config.yaml
dataset: "photos of plants and fungi (iNaturalist)"
train_examples: 90422
image_size: 48
horizontal_flip: false
encoder_qk_norm: true
encoder_widths: [96, 192]
decoder_norm: "groupnorm"
init: "torch_default"
learning_rate: 0.0021
orthogonalizer: "polar_express"
adamw_lr_other_params: 0.0015
batch_size: 64
weight_decay: 0.0
Rows from block 7 of the encoder, named by matrix and row number. Rows with one number belong to one neuron. Each number is 200 + 30 x the weight over its row's rms, rounded and kept within 0 to 999. All counts start at 0. After the name is the row's rms in percent of the matrix's.
# fc1: MLP up (encoder.blocks.7.mlp.fc1.weight, 384x96), inputs 0-95
# fc2: MLP down (encoder.blocks.7.mlp.fc2.weight, 96x384, transposed), outputs 0-95
fc1.238,094,175,243,161,214,123,186,208,210,163,157,169,252,207,199,254,229,166,230,221,209,220,175,182,196,197,268,198,278,191,238,204,182,193,153,217,142,197,219,232,197,243,209,206,236,162,170,168,198,192,161,194,231,212,176,266,195,196,162,191,225,225,172,216,209,237,237,170,200,201,212,208,167,164,199,202,209,138,193,183,221,220,177,242,225,262,222,184,190,208,232,179,194,218,162,218,227
fc2.238,083,205,194,163,175,226,200,187,167,209,215,185,215,254,151,197,165,233,244,169,215,192,203,215,197,150,174,231,186,216,187,242,172,269,208,203,206,292,222,160,216,222,125,185,188,184,191,164,168,202,243,218,240,254,188,222,230,180,187,243,209,227,205,201,220,209,179,181,220,145,177,189,144,217,163,212,186,207,203,168,189,159,178,176,218,176,143,201,188,166,146,225,216,234,203,155,194
fc1.239,083,184,242,140,162,222,152,194,216,213,155,202,197,201,276,163,195,155,171,266,200,208,176,188,192,209,208,224,226,207,207,175,155,203,227,161,178,234,211,147,176,224,246,185,212,215,165,206,153,212,168,192,239,251,212,211,247,226,230,147,216,187,173,190,224,153,179,201,169,210,188,162,241,207,188,180,225,214,242,238,206,225,201,217,174,232,140,219,226,176,210,235,160,240,200,204,252
fc2.239,080,247,237,208,244,199,247,207,206,170,223,164,221,178,163,167,204,218,183,198,270,217,222,184,196,265,219,203,215,165,261,208,211,262,194,196,219,210,178,220,146,205,137,200,174,195,165,176,193,231,224,200,226,199,210,211,192,191,222,232,133,185,162,177,144,192,181,191,180,206,144,201,251,174,161,203,183,259,193,182,155,158,190,232,196,190,249,240,179,188,164,193,207,251,202,171,190
fc1.240,064,261,196,226,167,242,249,186,127,205,180,194,198,182,223,183,199,212,230,222,213,196,210,213,235,192,170,195,188,183,135,184,172,217,241,192,227,215,206,232,184,164,178,201,224,185,199,158,246,291,176,221,229,200,195,209,268,170,183,205,159,185,172,264,249,224,207,173,196,178,265,229,187,152,148,200,181,163,196,225,175,229,199,172,180,194,210,194,185,218,158,224,174,200,226,246,213
fc2.240,066,199,227,210,202,182,148,245,237,150,160,190,164,227,143,202,230,209,151,254,231,224,186,196,185,210,202,182,216,248,214,225,177,181,139,219,200,204,214,231,218,202,185,187,227,288,224,236,181,155,185,187,172,233,229,201,175,224,201,183,188,197,226,184,160,229,191,201,281,227,209,209,213,222,228,137,216,226,201,190,225,133,226,204,178,204,217,140,254,217,178,171,223,222,197,203,192
fc1.241,062,210,168,275,224,218,246,196,179,233,185,214,211,144,207,188,195,205,238,190,220,163,241,268,224,241,225,204,218,201,200,230,141,192,193,197,214,178,194,250,153,253,205,184,202,221,173,166,223,252,141,139,183,190,210,219,198,188,239,209,232,219,194,264,197,201,234,172,225,212,242,212,250,199,204,216,217,196,201,197,152,194,158,232,160,217,245,219,200,211,185,181,197,230,187,229,131
fc2.241,068,200,201,143,179,182,170,247,181,186,213,219,231,214,200,203,202,206,186,271,172,244,182,228,134,232,173,219,174,244,227,175,173,212,186,183,230,243,181,194,233,156,230,229,203,214,234,199,148,145,209,209,214,160,238,176,228,189,152,182,159,212,208,139,233,242,160,170,217,224,165,155,160,204,218,210,234,150,162,198,220,183,176,178,199,184,141,160,215,240,216,202,183,209,215,195,243
fc1.242,086,246,218,199,210,177,181,217,188,203,195,226,210,180,207,189,187,208,216,265,232,178,163,222,261,227,197,151,156,158,168,196,150,182,226,213,216,228,245,252,211,154,207,181,172,213,216,194,197,294,226,200,222,165,231,213,221,164,186,181,200,165,203,265,206,196,198,229,204,192,231,204,239,139,246,194,229,149,197,255,165,202,177,192,141,214,188,145,198,213,210,196,218,220,185,242,178
fc2.242,082,150,184,218,190,232,195,258,216,196,236,238,214,160,217,205,222,219,203,218,185,194,220,240,186,188,233,191,164,235,227,152,140,252,189,226,192,205,199,242,204,207,215,201,204,254,113,235,194,157,153,206,218,190,148,163,238,257,202,201,208,215,169,221,219,204,212,174,267,251,177,140,194,241,241,206,163,208,173,190,211,189,149,183,197,196,187,195,231,191,216,181,177,222,191,146,193
fc1.243,148,203,225,177,203,201,228,212,226,165,220,199,238,288,201,225,209,173,222,164,183,173,143,203,237,217,177,188,212,211,223,241,158,184,157,158,168,181,223,172,159,217,223,183,148,212,151,187,216,253,219,184,205,156,196,247,193,176,182,156,197,212,217,192,207,178,173,277,224,194,243,209,175,239,242,218,189,166,142,137,228,178,226,215,182,218,200,210,252,196,195,198,187,183,211,250,234
fc2.243,132,231,251,211,210,228,274,219,183,141,175,174,175,191,192,189,232,202,233,191,210,216,184,190,205,243,238,213,227,226,240,181,180,198,153,153,242,202,203,212,230,239,154,207,168,176,186,188,211,173,183,183,173,149,202,185,178,210,189,217,144,208,163,193,193,228,150,246,224,192,163,211,206,167,170,149,148,186,183,247,199,207,215,229,234,169,195,167,236,129,243,198,254,166,222,235,222
fc1.244,066,240,232,226,190,167,205,206,223,215,188,222,207,159,227,186,180,181,178,190,200,216,198,152,161,242,182,177,223,147,172,198,182,226,155,173,177,189,213,229,178,216,160,186,193,203,182,209,169,246,164,147,231,222,194,177,239,252,214,172,184,260,241,236,170,139,203,169,274,188,181,225,201,166,223,203,156,252,193,169,154,152,231,223,227,178,182,151,222,206,132,199,206,204,184,208,168
fc2.244,080,195,219,170,183,206,178,202,238,147,216,177,232,199,233,220,231,178,246,263,237,170,169,209,177,191,208,175,186,173,199,171,196,194,229,196,196,150,187,133,173,231,224,172,195,222,202,156,207,147,221,208,185,202,168,205,207,137,157,226,185,187,159,133,211,273,188,210,177,248,242,146,194,241,235,196,240,163,196,181,143,221,150,177,166,228,206,196,234,199,225,208,168,216,200,212,190
fc1.245,062,172,212,226,203,203,161,174,193,225,204,188,161,151,263,181,152,203,176,164,205,196,217,203,213,161,198,197,209,178,160,213,172,126,177,201,211,201,203,188,214,195,213,191,170,216,189,253,179,209,158,153,182,182,204,219,164,209,226,136,204,192,148,206,222,198,186,211,223,150,182,216,291,146,163,210,181,190,207,193,193,178,132,188,176,214,244,271,188,192,163,259,197,157,207,213,170
fc2.245,069,243,178,191,216,244,251,219,195,166,222,229,180,224,196,196,229,166,229,242,196,192,172,261,207,232,186,232,173,190,245,198,142,220,206,182,186,162,213,196,208,185,202,176,180,170,192,196,216,163,169,206,188,205,241,186,240,186,172,226,188,215,228,183,164,220,226,220,186,212,183,163,141,208,161,157,228,187,132,200,231,211,222,191,166,192,134,156,247,206,215,131,129,189,214,168,258
fc1.246,059,212,235,206,247,231,199,194,171,177,151,219,231,253,162,221,196,222,165,158,244,206,165,233,201,207,180,173,197,118,215,187,147,149,152,176,193,188,171,230,207,182,196,240,164,205,214,207,237,183,199,230,188,216,244,212,172,148,159,159,216,216,162,184,229,244,205,151,228,194,245,206,230,241,203,155,226,244,210,194,208,235,193,170,170,242,194,193,166,210,204,227,171,268,201,204,213
fc2.246,063,197,195,174,166,137,154,219,182,188,265,187,176,194,151,160,192,236,223,188,194,184,225,188,212,244,209,244,156,225,193,211,203,238,199,176,193,224,232,203,238,208,192,212,238,243,209,260,180,222,214,195,179,205,178,131,193,217,198,182,206,229,240,198,215,188,224,181,201,219,154,241,183,198,163,184,171,166,171,139,193,190,210,202,127,186,199,233,207,226,233,208,271,162,130,156,191
fc1.247,071,210,190,214,217,215,204,231,187,169,168,204,199,228,159,199,192,209,247,235,240,177,234,225,195,194,149,211,196,188,152,212,195,232,212,270,171,210,219,168,215,206,198,261,209,174,264,152,235,192,194,187,201,213,258,204,184,193,207,155,266,195,130,167,197,206,183,199,248,275,180,220,234,221,135,201,160,205,203,230,150,176,177,215,225,204,240,231,199,235,229,207,174,220,177,235,185
fc2.247,074,219,215,169,209,203,205,200,231,207,240,168,169,238,223,188,155,229,245,178,199,236,185,224,193,182,210,255,165,187,236,165,146,187,187,144,231,208,208,231,222,192,166,195,212,227,207,199,240,179,194,192,182,194,202,220,110,190,165,173,199,185,238,206,195,217,236,189,201,155,206,201,201,212,183,147,229,202,183,207,248,275,185,184,145,215,156,221,229,153,142,177,264,161,250,191,216
fc1.248,055,179,192,250,217,212,145,203,276,197,211,253,168,175,222,142,189,233,171,209,190,195,219,203,204,177,149,158,161,223,221,180,180,197,202,181,206,222,214,193,195,162,228,249,174,184,217,257,205,225,218,248,145,194,200,240,274,256,219,192,174,206,269,173,163,133,217,210,234,188,181,191,216,207,204,214,237,190,217,211,230,154,185,212,174,183,190,169,251,197,200,223,183,159,191,191,213
fc2.248,055,216,191,207,281,208,214,191,186,195,173,221,222,226,203,246,196,150,187,138,196,188,168,175,252,207,210,228,183,203,196,165,203,175,231,233,208,182,201,194,200,186,236,205,176,232,177,160,170,252,191,215,188,147,181,167,187,193,195,247,193,179,108,263,218,211,225,139,178,194,225,204,269,177,149,200,207,206,151,163,202,208,218,183,209,192,225,218,149,155,158,186,183,216,222,175,167
fc1.249,092,197,238,234,166,206,194,194,181,202,179,229,206,185,214,238,222,143,239,194,244,169,177,221,195,234,199,157,241,178,239,157,203,217,139,209,175,200,175,282,187,205,141,237,180,183,204,226,179,226,162,166,225,205,265,265,222,234,219,210,201,177,162,144,182,209,167,180,226,238,174,207,189,209,205,202,217,205,202,211,198,151,165,243,244,207,215,190,197,161,186,243,158,217,151,166,214
fc2.249,072,217,171,170,237,176,185,201,217,169,210,185,178,214,187,228,207,238,192,196,188,202,200,201,193,189,180,215,205,189,167,162,140,235,243,199,257,184,182,117,190,215,246,178,186,183,190,158,237,209,213,227,187,218,161,223,216,182,131,176,200,231,196,225,250,215,258,193,216,175,165,235,172,213,226,183,225,185,237,214,245,250,161,190,109,203,170,176,227,235,206,229,216,237,255,242,198
fc1.250,080,259,227,188,207,242,213,161,259,195,168,172,196,188,241,194,178,235,180,245,233,202,202,181,253,180,200,189,193,220,166,184,167,159,216,176,188,197,158,223,192,178,206,191,236,182,134,213,252,198,168,173,207,152,190,214,226,165,160,177,188,229,205,192,193,197,236,192,166,180,242,229,219,138,183,196,198,157,181,167,218,231,231,203,234,233,195,163,211,204,241,100,257,175,196,212,222
fc2.250,075,176,200,217,186,172,237,242,199,152,210,227,259,148,153,220,219,151,174,197,168,184,159,147,143,218,213,166,217,202,240,267,213,184,200,206,230,186,246,214,208,202,173,249,180,210,209,235,181,227,196,220,188,161,245,170,213,212,210,211,197,248,216,210,176,209,148,224,261,223,205,139,172,235,239,194,223,193,161,204,182,168,207,197,189,203,142,203,200,247,152,187,186,205,176,150,222
fc1.251,064,201,245,181,239,188,233,197,192,215,182,202,263,176,230,278,225,157,194,155,220,180,210,230,205,254,217,227,212,190,254,223,195,174,178,169,222,194,149,226,194,211,212,240,239,219,158,246,143,235,209,155,208,201,196,258,231,175,214,215,174,192,158,223,213,236,222,193,171,206,189,214,197,185,214,165,250,192,187,192,204,190,191,271,218,192,204,210,209,148,173,253,156,236,148,178,219
fc2.251,056,186,181,206,220,181,158,236,156,218,163,192,144,227,136,190,218,262,182,212,192,214,230,223,236,225,176,213,219,211,134,249,194,236,251,210,157,238,202,133,186,215,191,211,172,155,222,179,220,229,179,211,231,247,215,155,194,204,162,200,221,190,223,171,211,219,157,171,176,216,143,238,233,211,186,199,213,183,210,211,187,201,196,151,177,229,212,176,204,210,165,216,181,258,222,192,123
fc1.252,074,220,185,217,178,201,176,194,210,181,226,242,178,200,236,185,174,178,148,217,195,220,194,218,154,184,159,158,180,179,227,139,211,195,187,210,211,208,239,269,204,200,131,226,143,154,193,176,179,197,178,203,250,204,217,244,253,222,195,228,187,172,202,158,191,166,188,141,257,238,162,190,156,220,228,251,164,206,176,196,187,159,184,211,246,225,206,129,210,222,170,218,163,215,213,197,177
fc2.252,063,206,212,172,238,115,216,209,271,204,184,179,177,234,200,246,229,193,241,152,208,209,190,189,219,196,208,205,211,216,164,147,160,193,155,205,194,190,169,144,173,234,260,136,203,247,187,190,222,193,229,199,171,252,153,243,165,149,157,207,201,204,200,226,171,231,238,190,229,158,209,206,201,187,224,162,246,219,212,197,191,162,156,203,174,177,208,198,251,193,198,188,211,201,236,237,189
fc1.253,179,195,146,171,181,216,241,157,224,212,216,201,191,220,224,208,171,175,167,202,240,204,230,156,176,156,169,222,217,205,226,204,201,225,166,199,177,246,147,190,221,167,207,151,193,207,210,202,233,177,189,176,185,194,209,156,199,195,201,207,182,232,232,202,190,203,237,233,245,171,229,204,226,210,198,177,196,227,205,180,250,276,193,224,140,213,168,180,153,199,267,147,257,161,222,123,246
fc2.253,137,179,217,203,179,184,151,205,230,210,237,183,204,201,157,173,198,214,228,176,170,174,199,180,219,197,200,197,217,246,241,214,185,225,208,173,242,143,240,234,178,210,218,182,192,171,176,217,234,185,243,239,201,222,174,169,217,146,244,200,224,125,196,181,160,176,228,238,168,185,277,175,183,212,192,203,213,177,193,148,160,207,184,162,260,196,231,253,191,271,186,250,189,156,192,228,226
fc1.254,053,180,165,191,177,198,200,213,200,247,232,187,189,304,220,213,195,201,219,225,238,207,227,183,168,183,195,232,211,198,198,180,179,215,141,184,185,197,249,231,200,211,164,178,180,229,258,165,271,224,204,194,183,198,170,130,196,160,205,195,235,207,205,197,229,170,243,213,239,232,185,175,245,169,207,242,154,185,180,137,154,174,236,156,220,178,205,177,207,213,163,150,162,182,201,183,205
fc2.254,052,233,251,197,157,184,220,220,249,173,237,190,250,182,240,197,192,151,238,170,186,206,183,220,199,230,173,185,193,220,233,180,179,139,199,173,227,178,224,232,229,224,271,212,209,218,196,141,160,177,181,236,184,137,169,231,190,179,217,223,199,214,188,222,129,241,202,212,203,214,253,149,177,215,224,204,218,190,180,204,174,203,163,217,213,201,162,212,237,238,221,141,248,201,216,231,246