Rows from block 10 of the encoder, named by matrix and row number. Rows with one number belong to one neuron. Each number is 128 + 24 x the weight over its row's rms, rounded and kept within 0 to 255. All counts start at 0. Numbers have three digits each. After the name is the row's rms in percent of the matrix's.
# fc1: MLP up (encoder.blocks.10.mlp.fc1.weight, 768x192), inputs 0-191
# fc2: MLP down (encoder.blocks.10.mlp.fc2.weight, 192x768, transposed), outputs 0-191
fc1.553 106:093102155076141156080098100177106143127139103073132111134083160125145191086122091157133119094133139141115129151138111107161137144140110125133085120131109118101144167102137086131104104183136128146125181150121110137138061116100148093080129146139138151138142082111163109129114148147124130099120128144181136108135110126106167142130123129123147142158146132118141083095148114117119161140155118121152106128130095103137132135117160142125091113134191104147100149174138138133097129112146109095112134114149140145138160125110135147110160144110116116102165114152124119090116152146151091126
fc1.554 101:169139140144167112189192116116118110130105117151147156075111128100114149142120147129111115136158097134142127154163149167170145137176118164137129093139140111132133130108136112173123134115086078125107117087146129141131109110150124116139085096136125129063146131124078132129156149095142128181157128139148165147136131146122109136115155096154116098081142103149121145156118054113115100124160125178101076125103166146102124094126123125141142171118133146101142085100127090117103120160141144162139149141126130116135144127121134119130087127115132146127144121118148139079122146130100135143
fc1.555 086:157138184088107090128141128173105092112141121116125106171122142150111108132110140070131157126108077180122150135158119156151108117145117102164160139148105124092165108126138129131144109108098144110154132142131115120161169148131115111136085130141127099124107145129082121125179156136127126178122115112068140171126102135140124122113166141093164136135110138110117140119162085119101129178143175128128137115174116128140131133141128137119108111103146141109141146127093104151085139112177140121121163134103139144117101142128102089136100122100112173122144167157123079078100148134152106102
fc1.556 087:121078135133179103134156121142129177129141128148127134126093112129142118125095126155149125106114131123140101108116124146130128148094109186083126159124108104117119156119124162138121127139109145100130129137114148136152110146170143187163154092103112129096097161138148158069115160142153081144136145143123106171152134134149113110156121135124129106128181143091175119143126122099136134124142142118102149126111112111102123067154145106076120126121138180100144147139165121139119079144142114078162124091156124140101119160152159099098150139101124163098123098123090132153155150129166117179
fc1.557 083:100101135137162121107129112170106102113091100137108132111141137141142132103116143152135145147109141156123085166129147181124111124125101159126119128134154150132175114109097105112138157107137169171147141084174149098131158181135126122154146128158124107097150107109149173118078157117147103159112087094147118119114153115150126109172162148131128145164105168129104112103135100183127125118122092122150138141154091149141118166126143111121128114161136077156147133120136126126144083097128147091129143130124133121112097121135139130093146122102109132088178137140132099175138055093116151156
fc1.558 096:114128139110136152154077133161111133118118120102140152123137148105133114117126118126083121137150107117142136157104117166124110107110080114130097104139126124131097152063123163118143125151110146161116181118153124139159098167110121161186153113159099141122146166128142153085130125141115113144135149140104144106108088142126125118116101129138107117141136126158125114129123123136076096127125157139159152193149153097107162113111161163148112130101142113073150162149129123097158151137143125126119166160119094128091120181074155157153114095131096084099107127139191121141105127165105143097
fc1.559 128:131093115132142115143122162129142145143128098145122151095089133134147148113092130117116093125137138089135143099130112071090138134096110138126093128137105076158149119107120141105139127158143109138109100131178148122126183150109119121121131120141176114141139142141140152103153086111111193135152155129104173126134173120147112092159106115107140165122153115122141117135122080193127096116131122108139157113113107126130127090145186168095081176147101137129148122111113112129180096140133143144126113113094162133159169116119169098105115138143161115171099140119122129178129164141140159127
fc1.560 067:136075107110181077134120100103166056123145124138131123150118130154084093108111183105099138127179146146091109156092118114136150123125107183118121111142145098120131136116082084111130116139113132112115121113161094102105150125118126154142126125137139120109152151086162166124128124149118095141127186149145131135102090138133150140115144108112173130155130170105150096134150115168079051137148164105154117140145119130156132127141116132111127140163167123101130096151124147147113147103112159096167139123127128140134113130137115147160120141121139130138154171134143123109186112122115103126
fc1.562 093:122153113132181130150119118142145175160103115128114099127152146178141156110163164137173145132145133119135094135116153117141092138098122131122130106183078127130172131128084117100078150172135135136087083077075126133144107137113115146123128145150091134128132158134144124141155113146168100086138139098124147140125143122158139140170098165161108147076117147118136062149126118151110142120118100116140178122113124130090098118130136130154107125130121114129159128175082116151127102084142104127128110142084103133147127127112154120090101115129135143122145123145146114165162115135119133191
fc1.563 142:092095124108148157136161120108099103143130161155128112112133114133091128133082154099120126119085070119127138126134154107177174121087143130134144134138106134140151118116128125111060137104089121106112101135092173120164109111169127133146132086118136095187094124150109122112103110132133124115105134164132144150146165109120114110128140145126104109110176155141131130125126129101114144134113094110107117133111122137140147130127133187157180146122135116176126160140162118130127132158179156106111114166084109102130146097128144141100101147160163136146094139087116172162117117146062122107
fc1.564 078:109137098144153131092110142132120155143139099117146078100101098116122119122097170141093127142127151104094107110152176117132164118102121126111135110123113088138104162127103092156164111134125113179185106155109082145107153166135113149115128113103134101153120114129124117130120092132104134147139135124106141110094126139132113133146102144126092091162124125167129083134109073124137156132139114158124120124111096163137138141072116104127172127172171092099127121138136119112096134101148131128151133152086208134160144127162115150128163138115084112111135140067119132185144114145142134124
fc1.565 113:115105156143141124151174089132121071107096105150155144103120132096111106120163112117134105138132129119110121176149159111077115135121117133162102115142141127174116163153150120137166128105159097079100140152102181099157106101125149096163124162112119080132118169148156127143086110124129115125130137167093128145131190119122129144139176154107135089142129136158144145129136124147105096152121145101172109093135126124139117137135106102101191126135160164124103129131116135130130084118120175106094116125100137128128145129169128100076119161148109106135135123145095165102118106128099157096
fc1.566 070:157140078094104105080124160065176137162125160113160131159119132143122147131089158139136128140108143133113153147111187180167161158162119147150098134137142127155136137131124116105162115186133117118136131112149116143097134176119103128163112153120107182137145116100106114095070122147101158104081122136104096082146106119156123124170134117123156157136116136172135118099137129066107128155104125101149122146150101166122104132139080117126140146096120129152148151142115093130118124111128139202119097149144145113128124126118103155107130103127130158131118128133120106116135150129146117139
fc1.567 096:131114089133074167156115120106111164133131109128151165137083160133113158131170083165154133132149138117169158121109114132077155131077112153138137113170138131131091145111125142099163103065141135104138106117139113098157133122119152124128169157148086095157134127100135100127113118098094127154116120152099103125168114154158155136098123127148101139166113153163159119112129153094143126101081115091128106187135130160144171131131124094161112139126088081113099131127133172124130140157113136126112129167141148142107137163105171090145140124156138135144101105132129126121108146131130116090
fc1.568 094:131140115125116108111136141133125106119128157135203143136139112161113142129110125098108116153104130095137148134104131152109147113134154096148079106159149123131148125153115128101181161144139135134104168118144137080124116118131094120082082119118157110128151128159128126101139122105133130094139153176164095100123103171125118123093172157223094124103141100166092150086176153131104153144129161105128115132167156106118110113150120119143109170131136106103122159126137129142156126154190120128121165136147117131131117117082116103120160081142120148136160145150116124157095130122100134145
fc1.569 077:092116136110188100122108114104147126142124127133125137178112140148136116100137115166091161131140116136138118126118102141086110132096115151126128122088116195131126114167137120061142137133115135126115132123149121133117120132118123159139123106136172115092122173095129169141129152150105095123111184126148151158109086144074130133156101102070187145134092164132147123102146098141121114165145116103166126130117120096144151100132090123135105133130113149139145093159100155120150109155152149126141139175090149131095138097091158130132132167121158124115113140080084109157149101115154151105
fc1.570 081:119115175175108093141143091165117131149118139097172136100142134148127106109133122135100134154088177122097078109145155125139127128163106160114149111130108094177146099129134113075160135162139118082124101100122144119129130114130138129127090127116128069141125159132117160102111139124083068102190148176160137129101146123156138129167124156139149133110136136103125116124117110119106132151114131115151122116124131135159168117140141145114175153152088101138143154105153128148142126127089152110149145109149135103115112084098082131139147142129149116105105153147122120113086142103070153079
fc2.553 097:112135097124115122133156127159131157163099148146086155115149114074153077195079144125124131144087093111158116145169105106119143139136118154092154108097124140131104136116076132124176118131151158130127094122141148111129149151149135102120131128114124101103075155114146154168095123082127160154107160088107134161159147156142112123138131119087122097132140106087084103158095110110105097086157131120112151112164147169121150149136091133180131123109140153110169092137096120118132128165169121129129137129119131137144130135159107136119130108170117164133123130121083156117144125104122131155
fc2.554 094:134146160125150159103135117132084122113120106141089148080120137169117183124129105083186130125133145129123155125120150090134124157111073090133108149109135156127164116125146161135110119090113112127109155158150108113103152081120111124132085098143092134122144115130147122096088129140144077100168140092200151134105082098112120119109124132084182074153118137143131137119099118147169163122109118119110122167112159139151111133130149133119110162111125141110153143134146134110104152157095105131098169136104125128159105131129129116120104138148104144157130116132098120171174147116176138126
fc2.555 116:109114157128120112162154164092120144139107106125117145179155198092120131171157131119139152059121130135101130157157129095165126137113092171163111169147109137094170101189126149046135121142101149185087129127140131138135117095108142118131123139105131128141105133116151124124120150111124154117122150121114131151152117119135109149126099119135160119105141111158101155117124144121115116134125147106067115155136112159135128146082121127115126125088119167140124172117126120162162125105106131138126125107135095110114109136097134102066092106128135111145171144153134133094142130118106107178
fc2.556 087:123123150135068115143179155112135113114111147123094121144116177100115125157150146169137118077076124107121080118142114146156117132148142125133135159172136143106134095134139122093103141132128130181113116168154173132131184142158128122139144130112053114158126095131142103147142078100127165139148146115113126122137145159123128150104110098142138144110102098136114152123129127117111135116136160104118135114138123156065137089105123135113109135108111131129141184086147130136135107159088148158132129124175110147068107113158113141110126155138125062107129171136122152145138167153138146112
fc2.557 089:134150128119170132102104092108167109132151120120164093113097100130135144115149192176141144076125123107135114095141107112135107116103124078143130131151066138131111171129108145143102139128098088140124105158156118105157133089125138074113130113117106103153110165154133153145124100171163137137111117155115098158104118160101130150131088164141130111133138131126135084121119124128113133138112191123098160170132123118166089139166138112110151145099120151115142116162144115166147129087138143084170111116173109129132123131087126125126127155111119131137112157133184158104177113122098127136
fc2.558 106:123122125124144133113095161071129111105111150157099151171140112064146056116109173135119114080120139160141125142114098074147168141097081151067139138140131157133112115140110168132097150145142104142126100106107166128161120146139164095129122129137146094135138174115130108147077117148135100151143153117128121107117113181132122146158147140099144122125186123106155129136126139145101151139141169113117116160106102105117103126115141111132122117112073094114120141145150152125107147117164122114122087109138089146132152103111139118140163147102108139137170130104160152135148168106099119112
fc2.559 096:141130132115079132098127154115092125126138149114159126174121150138164110121122153121137104141139130098150094155164133104146127115125134155156175083081107156136097163143164144137117165152109154154111083116121100139155149153153082133097118152095140146113140150196122112119154132111171102175097093106165095087107166086075166126093132156133128135114101159092144105128132108138169110115117144125106169110114183140112131136123100115136155069118136119120149129121166116080114093156138136138143162135151120132112139151120132124164142111114123110109111133127139147129144117128116158091
fc2.560 077:111085077128137110129126147114169119130108144054118139135112181121146135119118127143109107144114105156113166145152121153154140147112112082115157073124155140120118100169156116139123106149156133150122126132157127129108151146121116135103139106076141117163112141104109128169123111127124142104085164138118118148104130171135133129071151116106174138134111123170121122124175119187159102132129121107102120145107122122122109074166122132157110111175114131115158126165138141149209118122146172142176132121146150138165127093117153113147168129125115122100151083129137150141108107114100114139
fc2.562 110:105144122171104101077156121118102092162136121128179135127128141176117142148105121119094123118166159110139144116110143179117127133144117109130145160113119131130071091159095131108151129152135109128171127125182159135134142157165111088138092123091119113156134086098142116140083129137111182119100137141158147099117085130118108067109188135127107120105136145106136137104121160088102113156221119158094128144098133119163145119143137122153122133120125132090136152129139089107119136145152113148102124120141139118143123107080151119130096113116109104107156118131130135113139119145127168143
fc2.563 124:103153120100097165096111169179090107132120147142105158110134116092121156137132111113124120140137101122176111148132128119138152163157171111117167127134131124115125130134112118133120137101119079095097153153121085132079151140137102124130118139139152102111124116107086122131161144103124149133135119088145147145091104124105165189094153115103128133128149132121070139110119079142108089162122146155134146137161118085175176127144116171142097122114132145090122136137153100094089104130158130151134125123149129095123170137170167195151085114120149146115153117110127093125136118166148145126
fc2.564 079:145094140129121144149085141115109130113118113125166153140096103133077140163147140129120139153132118072104076146119124159089061151162127121152120094119114148137102148148084149074139156145141106132122098148165162104155136109106109100128100101120080143142122137103180159142143132100147111131112130129185078117143179133124143116095074134107129114120132114146111132096119130098085117097102168119126149137147111098113126132154166142127156112133139124129104208141133110117129116119120122138197119096155138170143134148121131091127134139112152146132138151112133142140130144139152154148
fc2.565 117:154164123121114071108171151142112139121113105094155084134127121160171145096092099159100134150163154117125149112096166163060126130085126130095114179144147102128073130138148143150169136122128141145149109158200134133125105144141107119123144108144123115109134090119118144151111145128126126117117142123127114124101088118135144142132167151136153138164121128154142096093136122117128147135155137117104083114069089160169109162144102138123122117146152151143113118129139137176099153180101138150107138124098104148157118118114103146156101133090103111133135123163115113123121074114128155094
fc2.566 071:170096110141129155175157140142089112074115111128179093115165145122108143129128139128098119124130117130122155139127109128126128098124171142120107120082080110113109099137163169095144120112161124128126128112135146184168092120186108137113114139137143137121117085108122093116174089108087130151163177149134145147129116119155142149128121139137117157110100131138173074136138141184144126115111181186188129105100110130096150121128114149129153105119141119134103104095123124131108115105155110168095152135115147115123111151109166111105105120165117110114104131140109101154168118141122110125
fc2.567 091:119151170135101125121098131143126144082133117135121103141159129103101134133139173142105125137119155081147145089114127094123149089096121156147085175149097144155160101124098172147096159158146099126057132155129120143158114131170149128121124144127174089150123115154127110116131118123098089155128154117159138128141132137153124126152143172121095138114104139115113113111145138104105096139160119133161176120110115135090139172098136146120121126117129085152143085154104133195127125102113093143117094142145120127150163103153137124160129100098120119069114149145096150136138152085082112108
fc2.568 095:135132140122141112122142099123159156107119100130127120139123141094117153090134108146108108092094135137123083117101169108152127143109137149119139187111107124114124095162139128160133112124180113138138099131141142079149158147115108134133098123157107108120159164124114115156094174138128147146120100131110134153157118098169145143158098091077130166148116120132166088123132101137160113182118130134134151107086075158148116158145098157089155131096131104140104131140137133082103068133128149146119116118132157116170132137092096105194103135159089135100171150128122162131133132110144125161
fc2.569 086:111122069142141145123114129131149160083150122107098113093134146100127107099122091168130134119136121183137130131130111127127113142134141117128133102120166142121101136156112140150127126102110155148117119147137166167139119130151095150118163087100132085143121114107137158106138079112111117151119149125068142107113131151113102127087101150098139100126127132119111102128129139157130100114083167083105112116121118138124150082187135087144128124167131139099137136136139093140135124076113130163150130120165142136106149063095121142192168126110104122111114130174134187170107128117108143178
fc2.570 091:079126123121144113161107123143135127106085095117139159128120117093097121147165115134122094160120096120120154135122162107129158156133155084135131144076147116101100141137153109134089135182097092133171145161130156085143127132161091118117154144086109104128152130081108132162151143134150156133080149120104150106111146126131143148160096176164136148132140098143089129126167097115107105140135124155134112094122137146146126119123118107109159071124137164127158115142129126115143139065178138101163087131164124141123144112120129137161138111128075156136173149153091136131162133153112146100